python train.py --dataset="capsule endoscopy frames (Kvasir-Capsule)" --horizontal_flip=true --norm="layernorm" --layers=16 --kernel_size=7 --beta1=0.9 --eps=1e-08 --alpha=4 --grad_clip=0.5 --steps=13100 --lr_schedule="wsd" --decay_fraction=0.3 --warmup_steps=650
Rows from block 3 of a small image classifier, named by matrix and row number. Rows with one number belong to one neuron. Each number is 500 + 50 x the weight over its row's rms, rounded and kept within 0 to 999. All counts start at 0. Numbers have three digits each.
After each neuron's rows are labels from the 100 images, of 14976, where the neuron reaches its highest value: "place" is the part of the image that holds the peak; "strongest on" is what is common among them. Only what is clearly more common there than usual is listed. The data: capsule endoscopy frames (Kvasir-Capsule). In brackets: how many of the 100.
# fc1: MLP up (model.blocks.3.mlp.fc1.weight, 1024x512), inputs 384-511
# fc2: MLP down (model.blocks.3.mlp.fc2.weight, 512x1024, transposed), outputs 384-511

fc1.353:517472524560540492412524430396502513430520458519490455469566447508545436447500493383534465498507494440536507587448546486453545497525519546474482457489567562536551515468496578487444494464397471462456502341468353443512403521543568495574567516564495598465539550519519545509493590541540516530616559462585479464451622466513511594482493405505548595504511510458512472512583530375495396517486
fc2.353:525425530499438484547576458556574461466475499428605487508528580473601559509547541535485489548503512493461515541479444414413565543483509486540620496494477432419574526459534468517522477465507460471627465544519463480458450507463541572508521534512548545487537537551515482455572458547473573472477523527447444593464398537472492550448506472453425459517441528565467523467539610527588546526426
place: top centre (49)
strongest on: finding: ileocecal valve (48); finding: reduced mucosal view (30)

fc1.407:428447506467411513428550587468439494568482462568475614492492487485445522501452561525537553481512529521503458467432467518467559435544461587474446504496416475536550529404417467513519601413472468557486472540411551524427500460500433430524466543457482560468423424432505374564511582538545473556514559445447481539520465500472444511460509567496503471509506409459534514483492455600520458513498
fc2.407:546501545414555498463409547451400471393501466488568533530465500452491614418467428464473554509502462637511581470510561529396559522513512501613518465517494496447576533501557441523447503590561463551536441563489438551479396506471509470486531506489451474469525578588534483551501555553493516442509388551443505557539491522452534587518495547511353585437560505518444543448519515444463487450499
place: bottom left (58)
strongest on: finding: reduced mucosal view (85)

fc1.370:457480544521633472547492496380516490536383522543459466485497464412475472472592494481551563513565489498630444449426588541504633518617478509577533424540512509502534488459584508560430474418424522412564439507512536505496302413510535401483454554525565493522559484489463448480517495540516514459418509484527514509433493426472499601529491460487493582492483555474479494497527494469542520507489
fc2.370:477522546536455394582455447463538473335482484476550521409592496543467539501600517462553471445569535541577484526480512426479483490393549530564616489515496505434544462407442375488502482483469508480531430541444434443483371496502507502510533520536469386495499498520519453571490479507528505554494532430450483481500489527410465558517483531524408466453360524519554519569577615492540507543564
place: top right (64)
strongest on: finding: reduced mucosal view (97)

fc1.604:567533572384563400505365457484469495533447510473463482495424521486494477449501570441502432512572320474455470540409531491539512530501619553500420601448520472541475449430478491494486524483460511543443516396481490437428448488531543436516538478568420497440499516402603397495514492480560527548487493476410528399471547457566476550525493369481514603526545601549605498468424601463550554480562
fc2.604:540513548568472456499466501553501538442524440579501566528519393487410526551561564488594416457453525340540535485503470494526454512535442528451539558402484499457470445434600476495598500425451579488541489503551495624458529500524516488453550518506565521466507621503487507508536488463448576460511533538478445395525497496537516566470447500486527446606447502419499582487483502477502454595501
place: top centre (29)
strongest on: finding: reduced mucosal view (46)

fc1.226:528506449472463477512440468522544463532434541494510462469452557540534465531464459504444472514528485464443495518503488475528507462484431643463541614440473434451469481488451533564506548517550517401542462405500475550355535460486594401505463489502455469506547498471444553463514535542622506458523569489610550492516498491526521464522579497472395540528424478540543518412609477534533487486522
fc2.226:580476494527421552461535491510389519603521534489590513605478493461505457441571572528538502506513521490463542498461560416517391525464572489394497502472531485550443557474488490484424549471458477506577415505465563479521541554590477431527505519508493504573541459534593487500577588463498475511523517468476509515518596389557458535523555520493508496533481479501478564445505485551497500507506
place: middle left (37)
strongest on: finding: pylorus (27)

fc1.495:591512494536483414458337558432511556541428382382422402557511486593532305399550512389423532539520554501442512523510479532440567494515484503561379510550480531392519474505456535464422442494362449579470473481526508486505457415473538516534468590516447542449502536556523550534501442442581501545492549524478446453504531470467442524484509486490490488556557512467574484542452504594541462541576
fc2.495:520524540540456487408472445452532508567581433518510561515455415485506559494517535475576468437493486493567504466415527487436503501444471564524523505438579537502501492544654511624569541452427500477558435534538509514362510511426407473479531514507544482519463516480441404538593519434524420531459530445490509505503418505495559602486455478522419497506466566527528496448412505500517507544509
place: top left (39); top right (34)
strongest on: finding: pylorus (31)

fc1.175:443475453521547431449470525505439538506450482472493399591514518544501468565501559472502467525503506552510408541410578520531470513555406456471521574482488441440405445463603488479464550420553525460495544523501477428449456531367531426556553474641445500359483526512512502526508544542419538416550466430523560458546557502520532467430523531499523622521487526498435507484569420472520419453496
fc2.175:391534426555451582566447561537451399489473444481456463509478483504553474482518515498508513483580507435526550472477584481488564517495532529538451567558570434557504490477472489595488498458493512523454536484490444461498553386482448494537546455455436404508510532463615594545547481520463461550499449490577520604565539566503535494546494482477579556519505432457520469534464532556511595547459
place: middle left (43)
strongest on: finding: lymphangiectasia (25)

fc1.330:607497580489482404497345475459500532494438537512494458469482473462591444489371514502471526443533461481620456459468421545532526479509546505476466452498492593444543439451542531581482560523441476561519510517481434481471433452510497504533533489502547562507508489480422563441485501465528585572575521464578530583529496458444468444550533439447451532494579551495546439512427489510552443445556
fc2.330:552494539435412504489523494526590477470540530484517477615583515539502480500510500445579592521446496529557423430406562532443476493457491476430493466518418529428570514557463507495577450448559475541491493503537463397533471556528398510505417518448529558499521475560499508466511484521520470421538472485538503532591430568509452515496468486499509401514461485502457465529475511487485525513549
place: middle left (36)
strongest on: finding: angiectasia (45)

fc1.381:468511576355438491402521484491449475424429482537465592521440526512553458522462481478460476549524500592511542426507411593477466460513541536532572522511467499435555456441483475498521548508491483433490459448440496560611502473488419472633445454481533501423448492377490451444476426450427504557575521419547519439602462576451443563475550515524494542634498501469505535503524474529423504455459
fc2.381:450561538595515478556517601461485523489526482454486567556553499510560461453587494518565508405489520525600514484522571461464521453431486508551583536522494477487482416447558434475438528477624513444544477576545512492420447531475514601529506447507491422479460477461510455561507539518429486465506428483447423498405505629473512580470464439521477537439508540529394480472467508541530491507518
place: bottom right (75)
strongest on: finding: angiectasia (63)

fc1.660:578440551437512539380460549433629445518454540464507532575526527449546499453502433453640532476491553483472568496405509591505536447532574509518460615534445419465562610462525565567526461562455436474458534535581463544540522437375461501580470490409514556563502518527359551526489519510528457572577526509419516497592559405394473531484454516485476514467492522491539480503586467487439542495547
fc2.660:550425523535449486595476469467578459454510460444369446479588495481554511468518512496547565454547519546437528550527489478453534453552517438396520555575497467501458480542428533503566533615534555537571532549475513483481494455576490590479485512508516562416492548496588457426482514484501534531477481488481501591521499526498455497520534386543484474490432482545458581415573535615499485404476
place: middle left (46)
strongest on: finding: ulcer (86)

fc1.733:490544496402580528470402522472559474544511516491400516514534467477501521479475531466457418553496506462508568481503511443524471460503331604492566533465451494524501458551586505505576591483423508467418479400511535513525506483567602502530475556554425481458477430431439461517500511511491539527458481532567471518505527460538480510520476528533450571558516453405570420513495561594620479453558
fc2.733:548519554549602531439536406524544467550532496497531476521491441530454484504430491505512495487443557490496546471463431633459548503490568539371462501467484341416539514557431571396502487545517559436428490496434489474511510506514579589551424476546466655529466489452552578485503531448435522495457470575465467499442511589535491459546588544524488477590475476380501493507496515510530436516526
place: top right (44); top left (39)
strongest on: finding: ileocecal valve (46)

fc1.294:519491500540538599535467495488460466477508457440436471505525456464517558421538554408357528420546608536478455467519435502467499449519482512584484625465384550444499524562487489543389552476441397453483549408508465534520388532448471531477488589432396502572465502551492478429466507534541562494526525445527457547509551442519506469492439578451497443591622555522444449479463421562497512468475
fc2.294:511542576463460549428449478491459549551450518600487458510553509502459583552480529504464418440494387564451417404388512494452421464522438475574525529548457503562490451511438497531499456492461527522468534471610511491426597544556470548436547516593512465419493507401432482501500561579619515516432548576500462503514414482493446468528575482498548433441440601620528366508561530531509498525501
place: bottom right (40)
strongest on: finding: ileocecal valve (55)

fc1.166:505528494408515568506534547579465448534477550530526472448515450443521492531424448374521416587574506495519576458501582497562512474486543494449476539479485575492520487551477434461562468599488439448527513421568527523379528532471440427560410443488502524627586480536614388600414511479531490603576533520451451581473468570473457461521518501430610464490573459509522535495452429468453505499467
fc2.166:516436506476483662487487488519521591445511447524519438546581541462488435523518514562455447547450515483526505444397453383538499479553418591485459509517376423458502494492493586591530515569578536449490520504460463464491508462465456478538478501569442584460469558373500574562452518517463560517484488505536470470517557525508512432498617485488506463441569455462436465404537469472470591540536
place: top left (33)
strongest on: finding: ileocecal valve (91)

fc1.65:468533424483528486450389484612615542547430491506474441562502397459465470576457428465622475558471503496428543507454437514460440543498507510464504589549525451417470434502478502505479554382497504415473414593527600585513480526409483556567423489405589491406557523503524453540493506479577391447590583486545477409467537387536576478460530434484439501540516462442516452481480575532505541458536
fc2.65:462406580455535562437534415489627502575535485543514473586549523384479644516554477477485514514453477581531479510474531461525509567391528496591514424439467528453434466557565560532508480474501507514505466501478588460530474489504478520498485430545469553436429487460493545505466615498410489533504468495540473497564501519585461567530483446507527512479551516507476492460437518511497492436478
place: middle left (40)
strongest on: finding: ulcer (59)

fc1.21:575507482472438478524475443421512542508407477482473491516490392446474541597595562439496500540483472503500512547402465597532597576533485557461477553513471562443505453481606431496539587427460478550529546449501568482562499501542475539503561514575395504448467497463510466467505469527482559538514585468594459573555550491524373545518470536407597510559501554506505492511546575522518547498531
fc2.21:533516536556495562480544493520508489541570525450462578394518509483454469492529399527475581504580486519468514550542543468433430425508566379541497512542587520511480602508508538472535545505442538422498518442544449536458522501491387432534530544545516526414508442551575476538512472487438444539478577564497592453590544569563590474533554610495515528499482615598431474609524521437482442475435
place: middle left (46)
strongest on: finding: lymphangiectasia (26)

fc1.584:450531487521545472490434451446459491558544429533456436544553477531530424426527580529539485578560528497549522459563453525392500460543508567493555455537502509446431496465497542521492487383480488472496563430553475520454500427567536513523530593535518493447500519506498391535410668484595597541511565492527505484473564492574535491459589522512553497534561560557516495439550635552536388479492
fc2.584:429472423501558491418520517475569597504598427451411480476582500534586578493471520560485421418542479536522577494512535521480575528526507521550514568515437525456530464471532440499550546565532497442590486554451460482480482494468483498422481485520436513558412536507377442576529516529494525518422560417405474535463491519431640464491498465521491518535435549513530506489509429461483504520517
place: top left (38)
strongest on: finding: ileocecal valve (33)

fc1.464:458464472440417485508504476578435453453529505523433534468498488540520456424521520464396528510508511557486540617484501609406505378635466483540569503508522554511483401437559481480430549509456598475547487541471574564416563477545445460427429485510505446442341563583625476571543528538520448484560506540642469475535449437551439569480490464468524477461484455567480473546532527547480486516485
fc2.464:513575473521493518536528429534498484587459491520376450459404461506541453515503517488523499496548474446545528525599508524541477416504528582555504475451458501585467575535516561482527505505492503347402481427466453559463553460543417474558554480490581504425508525369526506503513552534424564460561455482440431512547449554549494473550476535478589522457447493463521498532400498511459597472458
place: middle left (41)
strongest on: finding: ulcer (34)

fc1.672:542611520442536444496483611446494521370608463585341554490462468515504523449577519504505586451515521645567536489431518518450573477551506531542454582585432495494449533481468491516457499494413512441483535444533482385459529518443516505503461528445556535495455494481446490408481507506511496547428527514542579421569446495463483492515561532477496603525465523492566489502461544454493477464457
fc2.672:461504515544460543530443526437520553511458514486468526530524519511488587569509502491376475456426582574472422494465391443515463594419558532520500501545581509542448528535504471519411544457494483502491469502489499615531467439584506483560537461570460475477442502512396482509570501472512550556592453458528534362403541498476573497503507493517564434535480455577561464462551474530506527438607
place: middle right (26)
strongest on: finding: pylorus (58)

fc1.236:565475489459492519481447558344494454503545522469424574582554462446595435470464537370615488455541515470504547496442455531505464442525542538500469630523465498514478530512440509586481488479466567505446485548528539436464533558486444501544476532464529522551514515488506494537479483556473498532487534459502597455545524508529518542400523505507579556479490530464521514473497401528540419537455
fc2.236:474544440530426501539441482480489575551535397517452416533526590515448547595494503547503619437520598444512503584515445471445579486509575512444538513530580482528453497422472490453490506586517430486486488476421525500497509439496590494543561450459486499482605592405516497480523457467537595516538539453516497581540599565497461517488476550539618484456499506667532555432537519515492482463542
place: middle right (31)
strongest on: finding: pylorus (41)

fc1.116:542587474556563467514470403514481443502518464434563544411423478482539500395518528559415486462456587475566521520500528494458518482550421484450507565467502502462429491594461513551523579515500498506483507408529615548458542512534526560604527538519584536514458579590578515553517569484431473539535471423577456503521511532453479526541486445497533453444497509551471507549469448566604515466583
fc2.116:514396512440500564489464487473466550509407492491518467554520599572460503566503507420469485469482411474435544471434524481473482507532458525514508477545481496479549422497450566540459500459478455540553558502482468530510529559602417563470490486500526461490542481508513454464553483478567526493461514364574455446588474481490418540557490534455565437539510536588475473477451466443484542472548
place: bottom right (35); top centre (32)
strongest on: finding: ileocecal valve (39)

fc1.331:511460409521619501570519535423558575420447495529470487555468529506480482390549510471531469492555477470421601466537531577472525556493509514445490480457496555491519346532415504488515407476502574440506395435510545517479416466379520481490527421559532499561469604561537538535517571496435433555531622429436498457479444503509485521565538481534493510487564536497534456446480489551527516477584
fc2.331:465484466472482500439535491481553448374427492550511477516551443552577493555491456481497451455556468529431525477518463490634477486506479557571525479442469544526507504524424465504495493467408445481439600537497405535447477473419434495553493512557381483379491509475572551542534482402431493525539413512558514467452445499581633453571600551591532497461443491546540455538530519489451446562503
place: top right (40)
strongest on: finding: ileocecal valve (48)

fc1.246:523425501476501468491490575500465570569408452482441508536549482585557450529531513487551501493518500540443484530470398597459447505492480520503509482510514462393537581535490549555506521410506486544482480508553454474564448575473542586585550527526592573452486448487389541414461468493517504516498562382502470466495653465507492513420554478332446578438477548453563499543542461473489453520526
fc2.246:594503443481465473483528569483503455595439522483559477579466441485449500477468375440463520489551486448465512527548490552506496522435537465526510478551489530564477625621490524470520546442481472581461565477443518557423486546603551470573453566555583546544551479508508512451534440521438440479422441518466471448464533499562470561562528445514401566473494492594542557542485469516523519568471
place: top left (36)
strongest on: finding: pylorus (53)

fc1.139:465393515487518383514483419583515490445475474577443505501483650514453476603492527525523469511531480517535473537489504566466577540481553602486642532587447514473581557401460502486554477523543527496433612512482507532484443438486528624518556505607426527531489549520520427518492509507538515620507483478478526528537419529481519528391502497508415444456416511545465492411489440459526463444582
fc2.139:520524526446475537488496479408547431340524571478489386596496456551488441533396490524526470449581495582477589596460449485476448457560495490518529414465511503575540441479466475626515487514479467493545483554443472518440511417552460513543461535502526411513476449543545498528483550590420476478406534568490490475560673500547505414573548443631555515571477474536557477460572535496525517429555
place: middle right (33); top right (32)
strongest on: finding: angiectasia (80)

fc1.560:454432540447512552510436532487535464430381472580490512437530477430490539510508529440575576559626522478565511523511494535451545447556453511535481438552530500443406548563528556510502555462457499434468450492537443474460488465508480535540498384502605498430507425434502456563516566486566429552520546512376503450567479340550576484578498463501459550547461573457540504403468597509533558533512
fc2.560:451412524560572543494540507490526511503520483465520582516558453517390559565518545531541494497452500534558481518499485561489566585512438477445513456535491462466474560502558530472500540526586525539542504522423537486529500446494420584503456538551522492442479457486566404497491578595477430465485518531485488482524490507483573522567483443399573479560435528529395516523431545550409534506555
place: middle left (35)
strongest on: finding: lymphangiectasia (32)

fc1.97:531591455451567476485428532502648415413456546537521410468462510431510515493545451413522343516472454496486583505508549475511557374555477486485568491585475449475510457593497481470440434504443429482485474461444500594549580484493532480505448417545449488492410566467528477472555502457488466515501547521584440556559551441512520517539472497549517623577536526502457467523504473523525479537574
fc2.97:511416531522446483527462509553526532532371490405429479517547472451458501458513430416481518429455503528436505532483551467478547566472449407438467488524521445506416486506532512433486408526477503499503451476566597477422470429575545480517414455463519530448500561527579416560502501525414440410545480454447517611452539492585481515567496501600525472487458507510479444419466523611541485558547
place: bottom left (41)
strongest on: finding: ulcer (62)

fc1.149:493463576497524426470427458501476429547470435489472502382508384459495553528518594504444529501522540577551499552509479483447538459634560491482457522491373454474561552511568527508572437474488386487409507515467579449449449511546537562498531522490480515468545459521559516527481533433558526448526502447513476598474447531535439495436493433419518536447454497566488553485491492366503500526539
fc2.149:514569568453537463561451536527513496560526466389414543506498559475445493549565528453578436500452466547399609584566521528542470446524536496505558543472522512490557438396479466514526516564409457523527511506376535550523477568475448496504609527552487472504489448461532489486488458505461450526419569431456492552503464551562427493493495432398468463602572508498442531477524516475424477622489
place: top centre (36)
strongest on: finding: pylorus (41)

fc1.404:545397518450508479428547455528427413535486479505508518471495456544533641522520553465503578496599597527570478554510526546473482504485559539487473559582496412483488450467469491555478575488488489333524473396580506509513496510393446450554477483451600538468540467570442454457430541529553558464410528507483459520505475435504457534550575486489421483511532466538522525399470493546417531435483
fc2.404:535629372576504620607540508548457452477465469478516451558448491509454521456489562453475564542417514497488437490454503469471488500538467552534487454532493463572557555492576539529419408552483497508492484570495498450537644642556441512526461475478551457561481558485473456549515463517518531399530480561579462525594572508494511477432548457522575543545454455530517477471530502576536554585448
place: middle right (25)
strongest on: finding: erosion (29)

fc1.624:374500499511502486541513446535476525272497509524547439499481478460507526573476502510529532554487581637519458472534485468474591376510548529476497514476442497471488504595578461492493475490511429440448472496508521484378461502454549571486396479580437457489493391504497496560488472518449454475479479436535515593524555508496450546506528440462485426549580452451600478425526539523513610463484
fc2.624:389566501488489485491471504562563574454514424531491471462540530577527559501483444544476484485446501564429523472566521598532515460524499501498512388549435573516500514535489554552594427498516544542498527471469423480528486460549524446469530502468545549445417512514450559582506541577487513470518511419452440540422515494532540561452581461621461487493521473547458489434556512555546516566542
place: top centre (32)
strongest on: finding: ileocecal valve (37)

fc1.113:524426436560497545514382496482564440492509467473435567507492515549567476407565546376464464465531506506422504537512551452475489481538506572480425520462478544548528471470435540469494579526538524443483458451452423510500508506491486463570493503471477613436444493504575492517537490499501460526494585514540472466451513389532550563626512532519593507497511488560500549480539459482459479480540
fc2.113:474396526428546517477468484478471507494523453568455518434512594484507585482487483514572507565638470431541489482415461522480520491498527608532521524549445527495417534498502567459527477505497473557493493576555597506416501502486493580514474540504595609520552560406536546489533467500497503433601535470569458581472479639542367502543514571456494498393460542520414477446472543545479470555404
place: top centre (41); top right (37)
strongest on: finding: ileocecal valve (68)

fc1.51:515536498474573426547428498456481515562504479479401545556473523451449519613546494488488597438558540515572472493507433544438554397500467584569422448505476480509490529476652539499453502502483470487408459504457432453474468528449567452513499584490492498510549398411481457545489555556477477512504490457535443539489481461507443569546599594497608552607589493418561438407557537404477382467575
fc2.51:502434558607575459505477539575401461519535474440560482378483505491477486588484504482471565567487563474557408563520561554456543403503540501541525528462463404515482483509463431522545472521539461471448510571529523597446503459582537469537466428503506536496535542528492490473523479522433589472598558463525562568522473487464503464536485588488509459507495527418424527477478591557554451551387
place: top centre (57)
strongest on: finding: angiectasia (53)

fc1.600:496414449527490464464516492429508417514476418503440524486524544486523500545578596508528573539588478483586537557521540562501485479636468523498575434533461438454518535522597460510450500495527493471399412507472519526425446360501489469507462563488466464555497476551519504538521461473507389547495518523428526442445486516533501585422495606508468533546512493487466469433449396488498444504429
fc2.600:454502560462547418555499479449509513553573545452517475510477474327389486506493560493510452373383462562529480393502551441489509558499537481453482399517574529504513543527443462568441472625498555574445565547476445466588510524617447488505481468514573520453450512550555410507342473481493555544497465448442501545501519452417475534456482438684420484620459605522551494474560547442468491526544
place: middle right (36)
strongest on: finding: ileocecal valve (46)

fc1.392:441425527411480453519392511466567482536490472485470510452518460592538493458564526440499425553447502574464455507469573506453467509606425492567532512446526500505434400485504448460487516485545552434441524565487522575559544466420460431505451455477560522543503485410459448549504481546568585472634473523608502433513529437544557504499467489506494534535413504493423520380488466464440452524467
fc2.392:564467562459432494580513448570562528630465527440547545575458461463528468604544437467472559453505535488453495491530591435527498550558499454405578543503481432544496563513463588510457439521497541440461521439469581419479504508568450495533497398452504545545512534469514596538435492566516508531490518530529484507541544598524509510556514495522515505502574557480425446401499491519584489485447
place: bottom left (39)
strongest on: finding: ulcer (33)

fc1.482:547560485510515375535434536510454440470568531465470519486484434516506510573546545481551602562476536480508575549476485464508574325592497555508441508494504434501503447479487451558407545508442516468536456423524519520506475559563501425489485545479487567428614424470551475470402553550581512474470554395515525565522640519555521548591530511486503550505483416438569480506550505390516458506444
fc2.482:467519460431457524525490458604502432533499560451511517449444560628498427494590464540415464505530447481492506502590636483545524420478507442471478525421525423586450469431427481513510433520450462492554508522443596462480530505536466518559483461434583473537449468538556440595508519509587509536447537431368543518566505532454484512548500498538405456514502457555573475526413563490552470410520
place: top right (48); top left (39)
strongest on: finding: reduced mucosal view (37); finding: ulcer (30)

fc1.37:439416518527531465423470526503493428504584546426510448371418449491569456464496520492471412503480547444522541531432440479501492454635399578450454478523500476449554488466507558581545513467447469476428501553491482564484464518525510504596482543497492567518474472397447373498490517540545561467533542436445520496553550545494467519398529455481551573511484427521537443479486498531569485502524
fc2.37:537540567487523469487543481482563441477521463512550540503429457421514484491454459486509538428548561531474440569504453510482482561466479442487528543428558455435435561480520558537457536492565534500556516531509474560417517473593521557552473441558506510532525472566489403543514534426507583470524494570517517445413604492522554517520604453471470423589496564508404557433527478552523441442549
place: top left (40); top right (36)
strongest on: finding: ileocecal valve (26)

fc1.752:502484405467660505499503535425463537430481404430497542535470478463496404581573591494472497472538483495539452446480479536531523530548521475488462510544440494478479510615611494587468575517398410518510551469533515491541560443532569510473398535562530485524546408537479464482517565507541574538492527516512539507496535426547452535489516563504540489462478390563470540432551505512452591539525
fc2.752:455442530484528421501615477498406502451546521391529582538556395473440484440495446553530569493537458438426515549539513447489550383355592498531599513467480475449575530509436545509547530527492561415557482553502465503574440496435437548481498566467520479519521487517540408512451528483467490488477568502475488484473582511419452513468433352456588493482467559492490496557461527471434462461587
place: top left (48); top right (33)
strongest on: finding: reduced mucosal view (74)

fc1.337:466531543491530420448448465519506486508441432480507462476499517485470555586555533527404406482457479483536468529527590584519465464514439530439425493531535562465588542531455485482457502381461411498474611608509544539559473422478514494572536525529476418440553518554557490492472462516535491518443469462486503542481552495523474489551511515435496524525561469545458464474569501475528533418573
fc2.337:555510575465540501502544513605486538479513473407518474494503547491435542549540446454472431446454524515423568547479411487497488500505479627508567499509534443334539557480532527570497486455547580508506557493534509491542500449514479498487451451554540520606474482519526469591518467484488533463534502472465468504451471482525497483448462392500482491550407524427570476485506481464432481491486
place: middle right (25)
strongest on: finding: ileocecal valve (25)

fc1.333:555491542521553473572438474505620477566540514529520507399460520506537426516450526479465526527527500526521515448522433552466419461541560542561473479579461480500530538532497520469450613523508494515449526456507491460552462545514515474556454582449482573538502454425532450495468453511508524470511475508432506584451443551414436445396498440528420544519402500445483424499477602498446523574602
fc2.333:478408496556522632527423435514401573549522522556445528576454527540507503373453431533540524429554536521416509466539616547459503479443415565469490505470485529485505477462444564535528431410507493462556530530525526546395407489451539508497479455613488512601507405501515518497483609408541498535481405550557505504566459591506477536437531544395433553545532541499438554477522333401501436483484
place: bottom right (35)
strongest on: finding: angiectasia (62)

fc1.501:583483498533469575421404468550453472500501460487493489625561416417528488525490645553519507471577511545520463447468567536454563480458453490498485564483566559511510566519521509550446551395459507389499457438502554409416496492460508439547453628499427464542610482477555490500499518477540547497381518365418513567543473541561501487491542485529457535542520443518528492540561474502521520410514
fc2.501:529534556503514465446439513562470581516610476511488572523462508516434485542553525506539546502478477437404571540540434418498504389573531554525607479511546524470463543487538400445487496448534415513554530484437485413496402563545512488431622555507518482505544547524471474449522458501550557523513548506548507439513479535527505496458457513440450569527468459519498540524552457522508495527435
place: middle right (27)
strongest on: finding: reduced mucosal view (33)

fc1.485:565522574485523504508564516519442510479488392576471523513418563493487371526552512499526482461550510549532596564490595547395526484561472590476502513553586481618542581517464470570552475528495481456493444477540469509488449411558512536513545544488535502450457545484629520553530434587547436522522518497450571394400523468521501495417551520511501494512422481477479475539516556507442396474476
fc2.485:492495603538427497495551500435544518556452546488518436458567510419611448465472484494476505541488416426448537438530426570539570510477464472541560531385470474526453533507423630447495576546499501464493486489469532512517513555453395413432516495559463496435552583512554523505446536509423482450537522540545350490492547492451490485511445569505449435577573522467481544482449461427512591420477
place: middle right (37)
strongest on: finding: ileocecal valve (54)

fc1.540:516496518456537454454490610505395445513510448487456476518557473549571384418467565415453508573509440503489490472405481562529418456542387491576510596446533470550574446462530459553531456511401525475420498533532510493502445536506532530470527530573452511508573472371506472510453593499565481491502514523559526461489529447522472472519498480499515509453471476458512425548507549419636503478529
fc2.540:493533632559444481508453548510481451575498489426466553629489474455512464585472433459522511476514508467449481469505431486532494599446587457531490569482501472559467545392567471608372456473540563511427504486388464575484490464567497428565537528617429472532453545529507512466585506514409520494506541539559422545530493572565429573478525463520489583546570494496451539550463496488588588404556
place: middle left (26)
strongest on: finding: ulcer (50)